From a checkpoint of a small CTC audio transcriber: 26041 training examples.
Rows from block 6, named by matrix and row number. Rows with one number belong to one channel. Each number is 128 + 32 x the weight over its row's rms, rounded and kept within 0 to 255. All counts start at 0. After the name is the row's rms in percent of the matrix's.
# filt: filter width-3 conv, dilation 2 (model.blocks.6.filt.weight, 256x256x3), inputs 32-63, a 3 kernel for each
# gate: gate width-3 conv, dilation 2 (model.blocks.6.gate.weight, 256x256x3), inputs 32-63, a 3 kernel for each
# out: residual pointwise conv (model.blocks.6.out.weight, 256x256x1, transposed), outputs 86-171
filt.16 098 [ 65 136 118  87 141 130  92 122 132 143 157 149 127  28 147 113  95 126 101 142  94 187 157 119 100 102 119 104 146 137 121 162 114 152  86 122 132 134 166 120 135 118 141 116 135 146 153  82  94 191 164 141 117 124 117 118 162 165  95 133 142 189 123  63 131  89 105 125 173 137  93 122 150 115 129  94 122  93 126 102 169 144  46 191 189 158 146 117  94 226 123 168 154 146 116 132]
filt.17 102 [111 184 106 149 163 128 105 127 181 133 162 140 166 111  77 125 146  97 124  86 143 117 134 128 113 135 121 182 108 125 129 149 165 109 165 101 112 185 118 106 154 115 118 118 123  98 142 100 158  96 159  76 156 145 155 149 107 133 175 103 165 146 186 105  96 184 109 116 148 163 117 190  92 156  66 107  87 152 128 170 115  98 131 163 127 117 102 172 163 154  80 205 141 155 120 127]
filt.18 111 [139 143  80 130 130 128 119 119  84 131 149 121 116 187  68 110 127 102 137 136 159 136  99 145 140 171  35 139 147 129 116  72 120 112 128 144 119 126  81 158 142  76 150 134 165 133  91 170 140  73 184 114 143 182 150 177  74  95 118  69 115 146 146  86 121 119  96 163  74 123 100 154 176  94 103 160 163  46 108 136 121 175  88 142 132 134 146 178 134  85 141 155  97  90  93 165]
filt.19 095 [147 155 158 100 135 142 138 123 132 164 104 120 138 119 139  92 157 136 184 122 145 122  77 118  82 105  93  35 111 107 163 146 161 133  99  85  25 100 133  62 107 117 138  82 107 144 157 159 132 131 144  94 129 119 167 133 120 102 184 159 107 130  95 124  71  97 123 127 180 175 148 148 134 176 130 100 138 129 115  71 133 140 106 108 128 110 122  73 131 124 165 156 104  87 109 129]
filt.20 100 [ 81 149 159 192 142 173 178 180 120 142 134 196 185 128 119 149  69  66 135 110  64 121 143 123 105 114  65 102 113 121  88 174  92 136 117 101 101 146  98  68 156 191 127 164 119 117 107  58  90  95  96  96 115 128 165  91 123 132 146 109  99 146  65 149 164 132 117 157 128 101 139 111 164 170  84 107 136  58 113 110 129 173 121  82 186 132  94 159 161 108 126  78 103 111 105 141]
filt.21 101 [159 155 149 152 142 124 183 107  73 140 140 180 113  61 102 101 139 137  84 162 163 125 114  36 203 110  82 134 165 140  95  97 124  61 117 104 186 112  70 141  95 119 163 105 100 130 117 109 184 166 147 135 141  89 154 150 174  87 114 128 162  65 115 199 134 110  61 144 129  39 164 158 119 217 123 129 118 120 109 150 167 118 138 120 108 151 137 155 160 146 164 168 114 105  77 102]
filt.22 104 [126 139 159 182 178  93  88 112  80 219 174 150 171  95  97 122  91 162 127 168 123 163 139 159 135 120 132 126  76 134 187  70 108 196 182 164 138 158 110 137 125 104 103 167 138 155  81 123  88  69 144 164 154 122 164 135 138 112  98 163  81 137 128 122 103 120 117  98 142 150 153 126 106 120 107  98 165 143 150 138  96 118 208 113 140 116 148  97 127 128 152  88  82 190 123 131]
filt.23 103 [123 117 161 136 114  74 237 106 121 169 116 151 132 102 106 223 122 109 123 117  91 106 176 186 167 150  96 165  85 103 144  93 138  89 177 162 118 191 113 153 106 105 160 104 141  87 122  93  46  82 125 113 150 108 122 129 115 147 144 122 179 114 128 102 158 125 104  94 133 111 152 105 106 150 159 167 107 164  95 154 146 166 113 172  92 157 153 211 146 135 126 116 157 110  97 139]
filt.24 099 [150 120 175 135 147 122 131 116 110 123 123 101 147 180 127 114 101 142 141 153 103  99 137 110 165 101  56 122 138  84 116  93  82 193 144 158 152 180 104 105 112 141  40 141 200  65 178 143 163 167  93 154 106 156 123  72 126 115 137 170 106 167 152 101 126  99 144 142 121 181 132 123 155  81 167 120 137 137 158 177  65 167 163 130 159 127 163 221 150  92  74 104 155 134 117 164]
filt.25 101 [ 98  92 159  91 158  95 148 120 169 149 137 144 179 136 147 112 157 178  78 131  78  87 102 206 118 127 164 103 174 142 126 116 177 170  82 165 130 118 122 176 124 132 128 145 173 118 140 150  95 133 139  79 108  69  85 110 121 164 136 186 114 175  51 143 151 195 135 122 126 180 151 178  81 154 105  40 132 179 139 109  93 123 158 112 138  50 149 124 126 128 148 143 123 114 149 153]
filt.26 099 [140  96 142 141 117 129 113  94  97 120 134 193 128 127 127 112 141 135 165 122 124 144  95  68  66 118  45  86 176 154 106  97 112 164 140  95 107 112 130  97  94 149 123 167  98 109 159 116  95 143 132 151 118 102 122 101 153  92 160 155 106 139 180  78 104 128 122 139 171 107 151  98 111 140  84 142 147 113 108  89  70 105 153 127 138 116  81 124 122 157 102 176 135 130 109  82]
filt.27 098 [181 121  73 195 132 145 168  76 146 104 152 104 171 169 144 107 109 101 155 150  83 144 145 166  73 138 148 140 158 121 102 105 117 123 159 127  98  78 122 112 144 127  25 145 186 175 141 110 106 104 183 120 161 123 104  74 149 150 103 119 118 143 122 191 171 126 127 121 121 183  78 151 145 122 134 155 100 111 182 151 112  97 138 176 157 149 113 123 119  84 125 129 107 185  85 139]
filt.28 099 [143 126 137 128 128 168 132 153 101 114 128 138  97 144 115 138 170 147   0 149 110 129 148 118 176 110 144 148 147 129 125 147  81 172 125 117 105 119 138 154 179 144 128 119 211 133 136 110 115 176  96 125 147  98 138 137 162 110 105 101 130 159 118 114  98 125  86 153  95 111 127 146 115 106 127 129 119 159 148 100 154 119 185 200 107  89 165 118 138 136 154 164 114  98 121  89]
filt.29 100 [181 141 104 138 146 103 142 158 129 120  99 204 114 111 187 148 138 154  92 139  74 145  95  95 164  82  83 135 183 143 161 118 120 115 121 177 107  94 127 122 171 123 122 141 152 133 124  74 137 169 122 160 145 128 100 110 141 125 172 157 180 152  80 183 101 168  94 154 110 127 111 103 159 123  54  95 149 172 144 131  80  99 116 162 117  85 144 128 199  83 113 140 141  93 129 152]
filt.30 099 [164 108 162 125  61 104 108  89 135 120 199 153 110 114  94 150 152  81  95 183 159 127 103  60 153 124 178 140 123 132 154 111 100 171  83 133 174 149 170 172 129 106  81 117  99 174 172  99 118 151 110 121 148 162 155  91 135 155 114 157 140  99  67 167  97 147 154 112 178 132 135 144 154 127 115 107 166 192 112 186 181 131 120 106 156 146 190 135  63 107  95 150 127  98 121 179]
filt.31 098 [135 145 133 134 171  80 189 108 105 126 187 114 116 115 132 140  75 137 188 156 132 124  71 153 203 109 148 145 135 140  53 117 173 123  89 148  60 130  70  78 167 115  77 156 123  90  87 165  92 131  83 127 189 127 116 146 136 125 123 133  55 107 134 125 114  98  87 176 179 146 159 169 115 167 146 140 118 135 153 132 129 149 123 160 149  93 158 143  89 103 165 189 107 142 104 150]
filt.32 102 [170  57 122  59  72 146 159 117 178 168 145 166 155 119 206  79 131 126 102 119 169  81 105 146 188  87 156 156 129 125 130 116 101  73 108 148 113 145 162 109 156 132 155  73 114 198 168  79 131 196  99 101 151 100  77 104  83  96 147 138  54 141 144 177  81 139 139 168  53  94 180 147 165 152 109 177 129 110 159 168 111 154 167 101 174 137 152 115 111 147 142 165 121 145 102 152]
filt.33 097 [109 157 103 130 169 134 140  94  97 133 152 101 156  90 139 146 139  89 214 137 164 104 102  96 107 136  82 121 126  81 101  68  77 154 144 126 142  76 125  50 154  98  92  76 160 120  92 107 106 164 128 131 147 125 134  56 128 161  91 161 132 133 148  67 123 116 151 112 137 144 208 138 190 143 206 149 129 137 167 148  93 103  64 168 194 118  91 129 149 117 143 110 175 147  93  94]
filt.34 100 [137 130  87 120 153 141 128 125 112 107  86 136  93 140 136 136  96 130 187  78  98 143 128 135 123 129 100 114  76 120  98  96 145  83 146 133  53 120  59 111 153 144  50 133 135  69 128 110 154 135 116 102  96 139 136  95 112 127 136  46 180 157 184 137 133 109 123 154  55 158 139  68  98 177 128  78  97  90 132 100 130 130 109 116 100 148 117  97 131 161 110 184 210 123  97  96]
filt.35 098 [164 175 120 187 192 103 138 110 140 159  78 148 133 126 142 110 112  81  80 138 168 168 134 124   0 193 100  81 158 119 108 118 138 123 106 140 129 200 103 139 100  85 164  88  91 135 113 120  77 136 128 200 144 114 193  99 141 154 155 100 101 105 122 143 161 120 142 115 137 155 123  85 160  87 150 157 117 111 129 112 166 129 117 117 129 138 172  68 155 124 141  90 109 206 150 121]
filt.36 097 [116 147 110 106 115 156 104 118 160 145  93 153 136 151 145 113 174 120 207 133  96  78 154 159  62 105 192 155 124 165 136 143 148 141 119 175 138 111 132 166 115 123  80 124 126  91 125 171 159 105 142 113 113  87 145 145 138 125 141 125 127 165 173 161  99 154 109 151 165 142 156  67 141 112 127 139 125 151 116  98 129 111 165 107  74 100 100  92 129  93 139 127 139 127 120 123]
filt.37 100 [126 151 167 101 124 140 109  84 130 118 130  94 154 152 112 146 111 156 160 134 142 145  89 133 101 117 146 102 120 122 135 113 147 176  81  77 103 123 177  93 111  76 116 108  66 103 172 176 148  90 169 134 139 112 158 112  67 133  97 151 149 142 139 108 126 147 158 166 171 113  76  51 113 128 207  91 154 143 132 143 104 144 143  86 120 129 120 157  77 160 175 133 145 132 161 201]
filt.38 102 [180 148 143  92 106 164 110 161 136 159 113 113 134  90 159 159 119 129 132 135 116 169 118 164 138 139 158 101  88 120 217 128  97 145 130 122 201  90 131 113 110 170 149 147  58 147 126 170 148 105  33 184  77 124  85 130 120 170 127  98 133 119  99 133  76  94 235 131 112 121 112  91 151 113 149 171 140 102  89  85 172 107 136  80 139 135 142  70 170 123 123  98  80 211  89 117]
filt.39 099 [131 116 137 133 141 132 110  83 133 181  77 120 109 139 100 170 106 165 185 139 142 141 116 160 159  84 161  97  87 130  83 125 171 161 156  72 136 131  76 119 145 126 122 119 194 132 121 188  41 172 133 161 144 115 149 141 148 115  81 150 130 129 132 107 159 133 133 142 127 177 125 129 127 135 121 133 155 126 223  66  79  66 190 151 153 145  84 107  85 109 106 129 139 158 151 132]
filt.40 104 [ 56 121 144 102  71 131 159 148 150 174 198 138 156  69 131 183 107 153 112 116  80  69 160 137 150 137 144 133 154 110 149  54 171 144 135  76 104 116 123 130 101 151 133 169 138 195 129 182  71  99 100 111 119  90 129 104 168 135 128 157 127 101 153 117  82 139 148 173  68 187 110  73 125 104  59 125 119 154 148 165 130 124 119 155 166 159 155 111 152 126  78  89 171 109 175 157]
gate.16 101 [ 86 121 104 173  73 162 182 160 140 145 108 142 126  96 142 159 171 180 103 101 145  98 118 103 187 144 104 117 131 131 187 132 136  64 152 175 107 184 140  83 141 133 147 151 117 165 155 140  99 163 149 110 135 144 142 177 203 184 120 116  68  85 117  84 192 102 126  71 176 134 132 164 131  89  67 159 188 133 102 132 162  90 122  90 167 133 129 143 127 117 162 104 122 187 129 170]
gate.17 100 [105  90 122 130 104 112 100 128 136 181 117 159  62  98 192 132 118 115  65  90 184 101  85 128 178 127 122 142 154 149 144 124 179  82 141  98 127 102 162 184 144 106 174 135 135 130  96 172 156 151 112  76 134 151 118 190 170 161 131 169 100  92 113 158 126 116 143 120 147  95  91 124 117 151 123 160 132 126 121 149 193 182 123 126 153 157 136 134 156 119 135 105 104 140  70 146]
gate.18 103 [124 238 106  96 121 165 123 113 111 173 126 158 123  78 153 152 119 135  98 120 165 155 171 117 143  91 140 109 113 107  66 183 173 171 121 132  88 124 135 116  85 125 116 188 109  87 133 102  88 208  99  77 161 134 167 117  51 111 156 153 145 129 191 119 151  61  73 166 149 111 181 112  99  89 112 107 131 164 134 151 109 199 128  73 132 155  87 169  53 125 160 107 136 147 115 154]
gate.19 097 [180 124 114 126 162  63  98 148 103 151  98 140  82 107 163 124 134 137 115 135 100 114 158 187 122 122 135  98  99 123 143 177 160 114 122 185 138 108 153 163 143 136 130 138 152 144 129  92 168 102 105  96 159  83 116 144 151 119 154 153 119 134  65  93 133 108 130 140 114 122 105 124  92 123 201 140 135 100 105  97  85  96 124 143  81 154 170 113 163 145 176 119 106  82 125 101]
gate.20 095 [ 69 115 191 112  99 132 110 199 129  87 137 148  87 133 109  82 131 180 147 131 127 109 115 132 118 169 154 121 155 114 156 175 135 125 115 140 198 113 131  98 150 199 162 115 140  98 124 108 119 166  65 173 154 161 114 100 150 103 182 216 106 135 148 122 155 139 154 196 105 132 123 163  75 133 157 149 121 119 150  57 119 154 120  87 140  86  67  84 117 121  58  72 127 172 121 184]
gate.21 101 [132 133 149 145  96 125 129 106 126 170 150 156 137 129 148 197 159 150 111 130 124  41  77 142 146 186  84 116 182 107 113 113 159 142  80 172 175 153 100 158 169 143 186  80 123 127 143 121 132 151 110 152  78 114 126 117 157 135 104 176  98 113  50  60 147 179 103 134 106 210 106 130 145 104 105 113 163 137  76  96 144  93 146  74 131  89 141 124 162 119 219 132 103  58  95 159]
gate.22 101 [219 108  63 144  99 127 159 161 136 176 144  89  85 107 173  88  56 199 120 142  82  77 135 157 120  91 152 183 132 163 144  87 154  92 124  96 100 175 139 190 116 128 143  87 176 101 180  82  76 163 157 129 130 152 103 169 165 135 146 146  97 171 132 131 160 114 118 114  80 134  80 114 150 182 153 173 133 123  98 157 136  87  98 141  40 109 185 190  98 154 106 112 141  67 159  98]
gate.23 101 [113  93  88 145 114  99 145 116 106 140 164 119  83 131 136 114 153 107 110 144 109 176 101 172 165 117 128 159 142 137  92 148  98 126 149 158 115 109 110 106 107  92 122 144 114 133 141 164  81 122  38 175 142 157 180 120 122 186 118  75 120 136 191 167 102 160  74 138 132 112 126 183 188 125  72 152 190 105 166 142 173 146  86 141 119 158 154 160 143  53 159 124 159 113 132 151]
gate.24 100 [108 149  73 180 133 111 119 128 144 123 169 155  95 143 104 177 130  90 120 117  79 135 116 120 176 150 163 161 151 170  96 111 116 130 165 126 128 123 113 135 155  71 144 117 159 138 185 153  84 139 182 156 130  89 140  96 148 138 169  81 175 182  71 117 156 215 119 111 153 148 106  76 138 153 152 158  96 197 168  92 153 104  98 182 132 136 149 116 144 130 150 171 112 116  71 180]
gate.25 099 [ 70 123 163 103 113 127  93 163 192 101 104 142 143 167 116 163  96 164 161 149 139 122 121 154 104 153 118  54 115 152 181 105  76 130 100 137 135 155 131 132 183 151 180  77  86  94 126 186  93 128 126 106  36 125 137 103 136 109 200 129  75 123 104 121 156  87 184 144 117 128 116 131 134 130 113 105 116 173 153  71 146 149  72 108 153 112 147 134 104 116  76  99 147  94 105 228]
gate.26 098 [206 131 139 108 123 121 156 111 115 137 147 156  86 111 179 161 136 195  90 116  83  42  87 140 130 190 153 128  99 144 132 154 183  44  95 211 113 137 155 122 148 175 105  75 126 147 159 127 101 174 151  57 118 101 133 156 148 126 144 127  99  99 154 137 106 133 141  92 115  36  90 137 177 135 138 123 104 134  45 134  99  90  65 108 130 103 111 137 138 138  96 130  86  73 130 168]
gate.27 096 [162 179  97 128 129 143 124 137 169 148 168  73  81  89 128 109 106 122 145 168 116 138 140 153 152  54 125 170 143 119 134 121 141 132 113 116  73  55 142 164 156 139 137 125 127  95 104 122 111 129 165 178  86 120 118  93 140  84  77 138  85 110 127 164 120 154 158 143 143 204 134 135 112 127 161 124 119 134 109 119 158 101 107 114  39 107 113 119 129 151 158 111 116 155 138 166]
gate.28 099 [193  84 151 118 102 141 129 154 171 119 142  79  86 145 128 149  51  83 124 150 113 121 113 142 118 172 121 105 120 123 132 165  66 153 118 105 119 185  83 116 136 107 102  63 133 119 176 112  97 185 160 134  68 118 133 137 137  97 156 140  76 123 109 158 150 101 187 126 122 158 127 160 171 122 119 130 184 126 154 119 125 115 113 132 149 109  93  75 139 151 129 112 114 157 171 106]
gate.29 096 [123 143 129 116 138 128  76 126  67 149 143 100 141  81 104 185  87  92 154 145 108 108 123 115 148  83 102 138  63 196 157 119  96 169 119 113 111 190 118 145  70 124  82  91 152 178 140  98 115 117 151 204 125 179 187  84  96 148 120 126 127 123 134  58 162  68 180  94 137 113 171 136 159 194 118 121 148 139 175 186  84  90 123  70 111 136  86  70 105 126  98 112 161  77 195 169]
gate.30 106 [176 103 123 127 159  92 159 143 148 131  98 132 147 142 128 144 140 122 103 110  96 168 160 154 148 113 181  97 128 132 107 142 164 165  94 131 130 116 153 114  70  99 137 151 120 100 133 105 117 128 144 109 115 110 171 140 128  85 122 143 140  87 123 127 115  99 112 136 139 174 102 117 135  96  90 118 128 147 100 152 124 179 145 117 144 167  99 133 114  96 126 145  66  63 134 162]
gate.31 099 [113 133  79 137 111 160 170  96 102 124 150 163 124 166 109 118 116 115 137 157 124 128 127 117 106 128 125 167 130 183 126 156 138  83 116  92 111 141 133  49 104  88 113  98 129 157  97 164 171 111 145 101 143 163 115  98 114 128 134  85 121 134  60 157 132 143 108 138 143 121 146 169 122 167 104 174 143 162 167 169 146 128  78 150 126 155 199 129 159 108 121 152 145 194 149 165]
gate.32 102 [143 147 200 125 119  95 136  84 168 174 168 169 142  87  98 191 125 120 108 129 117  83 136 109 147 131 155 128 156 119 131 103 166 160  77 162  98 182 162 106  72 170 147 117  83  76 141 155  89  96 116 161 103 129 138 123  57 183 132  69  61 116  85 117 128 181 185 118  96 138 117 129 121 110 116 111 131 138 115 112 138 146 134 106 110 175  99 144 139 104 103  71  99  89 105 155]
gate.33 100 [152 108 142 184 116 130  98 139 111 130 142 157 158 108 116 129 126  80 146  93 127 137 154 136 117 108 136 124 130 106 110 173  74 106 153 153 116 139 172 122 131  90 104 134 123 121 155 141 154 121  81 116 150 179  49 167 147 127 106 145 154 123 113 137 115 118 153 174 113 203  89 136 147 141  86  73 198 128 132  65 143 116 117  82 151 129 195 130  94 120 122 116 134 108 104 121]
gate.34 096 [133 129 115 105 113  75 146 196 135 171 161 138 171 101 114 109 136 155 156 136 125 151  96 108 143 145  96 113 165 175 193 102 155 133 100  85 155 172 130 176 102 101 103 117 133 134 124 152  94 171 127 101 189  98 110  99 148 189 163 121  86 105 125  93 162 128 123 139 125 159 173 121 134 194  70 126 136 152 129 109  96  75 124 143 140 138 142 135 168 155  96 174  49 132 147 126]
gate.35 099 [149  73 168 158 111  98  92 168 204 141  77 118 117 140 151 107 117 168 108 119  95 145 134  78 168 134 191 131 178  89 150 137 148 125  68 118 137 132 169 133 139 159 177 173 141 152 165 132 126 173 184 134  76 135  87 130 158 131 124 116 152 173  63  94 114  72 145 140 154 106 103 153 132  84 142 155 130 142 135  98  97 102 113 144 160  67  83 105 124 114 123  98 156 190 156 112]
gate.36 097 [182  95 171 129 139 117 125 142 112  61 145 185 154  87  83 113 179 190 109  85  79 139 115 164 124 159 131 139 145 170 150 176  71 150  80 125 137 104 143 175 179 151 105 125 120  98 164  93 171 111  78  98 113 124 162 155 137  98 148  93 175 163 127 145  94 109 134 156 156  79 109 188 171  96 125 116 166 136 105  98  73 130  99 111  80 132  70 160  99 112 111 168 101 146 130 120]
gate.37 102 [ 47 140 175 101 164  63 150  86 137  98 130  98 132  78 131 133 140 126  61 146 184 144 148 126 132  96 116 141 168 125 166 122  81 116 146 141 163 181 142 142  82 144  95 137  69 116 119 124 152 121 171 119 195 117 119  94 119 154 112 118  94 111 176 114  74 148  70 209 109  99 176  97 167 166  98 131 114  94 159 167  86  69  99 126 171 169  64 138 109 126 131 148 123 159 125 117]
gate.38 116 [148 160 102 180 111 115 187  95  95 135 190  63 163 133 149 143  69 108 118 148 137 144 145  87 180 111 121 124  84 131 144  97 137 107 197 114 125 109  93 178 106 113 114  85 167 137 103 138  99 117 186 121 184 122 144 137  97 121  54 119  92 120 145  67 171 102 125 154 175 109 202 111 154 118 107 143  93 129 117 194 105  94 120 174 108 148 131 212  89  80 124 108 144 105 111 123]
gate.39 103 [103 108 156 103 144 164 169  99  79 145 103 142  92 143 134  97 153 141  79 144 136 113 151 135 149  68 109 109 194 139 114 114 135 180  69 125  92 140 151 131 137 165 163 122  43 148 102 107  98 138 143  89 114  90 130  74  86 120  75 172 151 100 144 152 135 117 118 143 182 113 126 144 144 123 158 135 129 104 138 134 107 138 122 102 138 105 109 120 105 118 128 118 164 148 113 161]
gate.40 099 [ 98 122  93 160 119 115 194 110 198 119 146 114 130 133  92 110  91  81 157 162 127 155 162 111 165  94 167 139 110  60 124  69 165 140 162  83 137 126 136 118 120  98  99 148 138 187 116  98 139 151 209 132 157 131 138 176 151 146 111 129 134 157  54 108 112 149 113 154 108 128  52 122 135 118 130 110 168  86 168 163 120 120 109 156 162 123 148 103 130 136 149 163 172 167 119 113]
out.16 107 [152 148  94 102 106 140 122 118 136 141 168 130 155 126 150 160 185 150 142 176 135 117  88  68 121 135 127 138 115 121 111 129 147 163 143 119 102 114 148 151 211 223 116 202 104 124 148 165 171 146 173 189 112  90 122  71 115  84 144 100  80 154 156 112 117  96 104 158 171 151  50 138 157 160 147 197 106 116 136  95 134  76 133 129 172 142]
out.17 090 [109 110  66 127  90 123  97 185 115  94 190 120 191 140 131 101  86 113 119 145 115  54 158 125 120  80  93  86 119 133  82  99  80  85 173 100 108  96 142 123 127 125  87 156 153  98 158 138 149 128 134 111 101  96  95 146  98 107 123 111  88 104 156 112 117 113 165  91 162 157 118 154  83  90  60 108 133 102  85 121 116 147 125 130 101  93]
out.18 086 [196 121 129 130 143 143 126 220 115 119  92 134 135  90 113 148 131 133 116  94  79 161 125 172 174 118 144  96 159 124 153 130 106 160 149 102 152 128 182 124 159  98 157 178 111 121 133 141  48 138 160  88 120 130  69 142 116  30 120 158  99 109 156 170 166 104 100 114 124 117 146 105  85 112 112 168 194 145 109 137 136  90 102 123  94 100]
out.19 103 [149 132 110  95 119 151 134 130 147  90 104 166  70  72  83  96  92  85 132 176 134  84 182 152 125 151 162 236 159 105 122 137 128 157  84 167 112 124 177 116 126  83 158 176 131 111 134 122 152  91 144 137 106 110 131 217 184 155  88 165  95 155 160 118 143 131 117 136 129  84 101 185 147 131  81 130  89  71  69 160 159 112 146  90 145  83]
out.20 094 [ 83  43 113  97 108 170 138 158 137 129  78  69 124 175 135  56 142 109 134 124 189 128 147 109  89 136 169 130  92  95  77 152 137 120 108 119 138 126 145 115  94 143 144 118 119 149 132 151 186 143 155  95  86 111 152  78 148 199 114 156 138 110 128 156  86  99 154  99 119 117 136  93  80 157 102 138 164 191 129 141 134 177 117 118  72 156]
out.21 108 [183 115 103 152 177 112 132  71 120 106 132 109 161  39 141 151 100 137  64  72 143 108 122  94  57 105 131 149  83  84 115 200 114  69 140 144 102 111 147 169  55  70 172  96 117 127 127 133 111  83 164 117 127  74  99 124  97 125 152 159 201 155 112 182 112 107 104 126 107  99 107 144 150 116 134 132 159 149 121 110 142  83 121 156 104 107]
out.22 090 [109  63 113 146 120 137 147 111  77 122 169 194 157 111  77 147 153 135  58 181 125 104 117 104 124 118 137  84 143  99 156 120 135 155  88 102  62 112  58  98 216 127 134  83 148 117  96 128 120 130 131 133 103 111 125 153 118 183  92 196 126  99  87 105 117 185 136 109  50 120 140 106 119 131 123 117 125 210 117 111 104  83 128 102 166 139]
out.23 084 [130 176 116 149 135 118  95 151 166  58 181  69 154 132 150  62  74 167 154 125  87 139  97 120  93 106 135 141  59 114 148  77  85  75 142  80 128 148 130 168 166 120 143 138 132  82 113  83 139 122 115  66 142 120 131 149 164 201  88 168 165 122 132 129 128 113 166 153  98 198 109 171 113 102  98  88 129  93 120 146 139 142  99 159  76  89]
out.24 100 [ 71 110 114 169 105 185 158 150 164 119  73 177  78 163 157 140 113 151 150  91 144 143 101 159 131 139 142 120 145  75 122 109  85  84  66 123 140 137  67 125 162 115 190  40 102 100 113 135 112 155  88 109  96 218 193 176 143 123 169  98 141 126 131  82 151  87 151 153 140 154 145 134 101 123 179 125 150 196 164 179 132  97 151 141 168 112]
out.25 102 [168 133  79  90  78 176 148 114 145 101 187  82 178 110 166 141  84 126 129 165 156  81 125 144 149 137 141 126 114 200 183 112 155 133 164 151 178 205 107  91 120 135 153 153  97 147 151 153 115 105 137 119 140 141  99 157 178 103 125 154 133 208 145 140 158  86 132 111 160 109 204 139 168 112 113  97 106 117  81 205 153 120 125 154 179  95]
out.26 107 [122 105 112 157 153 103 124 100  87 116  87  94 196 124 131  56 122 199 161 131 175  96 144  97 108 138 128  96 139 151 178 109 132 122 170 155 142 189 159 170 164 112 156 160  58 110 154 182  86 132 102  77 107 148 140 132 114 146 121  83 117 147  53  93  75 115 145  58 173 115 152  65 156 109 151 131  92 151 102 115  97 112 183 113 136 140]
out.27 097 [ 92 141  97 158 126 160  93 137 124 146 118 180 125 145  99 182  70  86 120 140  80 134 102 105 130 130 101 123 119 145 124  54 133 157 149  68 113 106 130 122 128 140 131 114 135 139  91 164 190 120 141  96  93 163 124 106 184 110  75 136 195 115 158 166 120 114  80  92 132 166 141 148 130 131 145 161 140 163 106 164 113 154 140 115 146 116]
out.28 101 [110  85 134 102 130 142 107 113 120 227 196 179 123 118 164 141 145 131  87 138 148 140 148 110 119 146 142  80 156 139  68 201  87 177 155  96 161 121  78 134 116 111 182  81 103 190 117 138  98 116 125 115  72 129 118  52 158 119  98 168 135 213 108 105 168  85 120 133 160  87 121 148 188 152 127  50 161 123 199 145 125  96  64 102 107  87]
out.29 106 [138 139  74 137 116 135 189 130 123 106 111 159 130 121  98 151 111 159 111 159 131 102 147 114  63 175 123  72 127 140 116 109 188 174 114 126 123 132  57  99 109 118  86 157  68 148 148 151 124 156  70 135  94 117  95 172 179 118 173 156 152 121 123  94 181 108 142 159 159 122 160 153  93 116 121 117 140  85 131 125 182 146 166 176 143 112]
out.30 101 [131 164 174 177 105 148 168 161  63 108 212 137 134 177  99 136  96 138 111 142 123 157 128 124 125 102  79 153 115 131  91 115 145  84 132 128 101 133 166 173  92  93  95 156  81  64 201 125 140  96 129 117 138  98  98 140 112 155 155 124  75 167 139 136 153 136 138 157 124  98 169 153 122 144 132 106  76  82  89 136 177 137 114 149 153  85]
out.31 095 [148 176  99  75  48 129 124 117  98 165  90 106 148  97 107  88 119 121 141 118 131 145 118 133 228 164  91 122  80  99 117 111  85 171 114 178  95 169 143 109 123  93  52 133 108 154 149 180 123  91 110 115 119 108  81 100 128 142 149 174 192 144 186 127 131 151 112 127 114 165 192  83 162  93 204 139 110 121 131 169 121 180 113 113 114 170]
out.32 118 [118 139  80 150 139 146 170 152 129 110 128 135 169  92  61 102  91 172  70 118  93 126 136 133 100 133 110 123 115 152  92 101 134 123  86 150 127 106 157 119 156  67  99  75 136 101 179  92  67 148 100 138 141 166  76 160  79 135 172 162  77 149  96 113 216 163  72  94  52 122 165 150  73 126 198 152 141 100  89 152 140 158  86 160 115 171]
out.33 101 [126 133 165 132 139 151 136 101 145 159  82 128 135 138 119 128 138 104 195 190 131 145 140 121 132 153  81 159 106 146 104 171 122 127  98 138 126 153 125 157 155 164 150 120 174 170 128 117 153 162 166  96 108 101 175 154  89 113 107  89 135 112 136 126  84  66  96 107 165 102 160  37 175 180 163 142  84 132 168 100 183 119 137 108 177 173]
out.34 101 [ 92  77 136 166  80 101  79 155 147 166 133  74 141  65 161 176 118 150 118 116 168 168  72  88 120 151 100  75 144 148 135 138 116  95  95  69 129 152 129 187 127 107 123 129 102 161 136 182  34 117 176  92 160  71 173 127 158 138  90 130 191  88 133 169 119 153 138 147 143 160  73  99 129 185 138  91 134 118 129 114 112 129 123 133 132 109]
out.35 086 [ 95 118 146  93 140 192 151 114 229 150 162  87 141 138 124 128 104  78 167 137 134 152 106  95 127 102 111  84 110 101  59 120 133 121 110 114 122 113 157 193 127  88 133 124 190 121 121 105 141  97 163 127 152 101 142 158 104 195 108 119 149 175 105 176  50 142 135 100  94 122  75 160 164 122 111  94 138 124 169 115 107 143 146 110  92 212]
out.36 106 [128 149 146 115 119 116 130 123 149  90 105 149 106 108 121  89  83 190 140 186 117 145 144 119  99 178 111 159 147 180 147  80 164 166 104 173 131 137  82  61 186 101 152 109  83  83 170  66 137 126 132 104 153 196 108 157 131 148 147 141 123  79 144  87 170 130 159 163 104 114 135 143 181 105 107 212 124 150  76 158  91 110 133 166  88 101]
out.37 096 [141 123 121 115 103 176 134  70 166  93  88 154 107 160 116 204 116  77 110 133 118 158 145 169 140  94 136 156 126 165 162 155 120 180 174 162 134 134 224 171 143  84 135 160 164  99  97 109  88 122 159 123 112  91 138 149  99 113 167 100 155 141 107 146 179 111 102 142 104 155 120 153 122 126 107 130 107 162  90 146 182 136 129 157 113 108]
out.38 083 [145 183 144 121 121 144 127 155 112 126  65 190 147 146 123  94 161 170 136 105  89 133 141  77  97  98 123 121 123 122 118 107 127 164 168 177 120 150 137  64 163 128  91  96 128 125 205 101 122 109 103  77 160 144 103 185 107 111 126  90 133 149 162 140 160 171 134 129 105 122 160 156  85  95 148 184  97  99 109 150 148 105 172 111 132 155]
out.39 085 [ 86 150 110  75  98  64  96 134 125  71 113 121  83  90 131  41  88 106 112 168 126 111 101 174 213 145 122  84 166  71 173 140 119  66 139 156 219 151  61 193 156 158  91 100 175  70  99 164  86 112 118 148 185 135  79 138 126 149 136 196 151  78 129 130 150 123 151 164  63 176 125 126 158 105  77 136  99  88  94 175 129 180 127 154 144 125]
out.40 103 [ 82 111  79 100 148 128  88 110 147  68 186  97 129 158 115 121 115 158 193 192 133 136 132  87  92 113 101 104 174 108 154 110  91 146 133 139 123 115 155 160 151 183  92  89  90 161 110 114  74 136 128 136 134  70 109  61  87 148 177 134 131  85 158  90 175 102 163 147 129  76  67 109 151 168 138 152 132 138 142 135 106  78 131 168  84 121]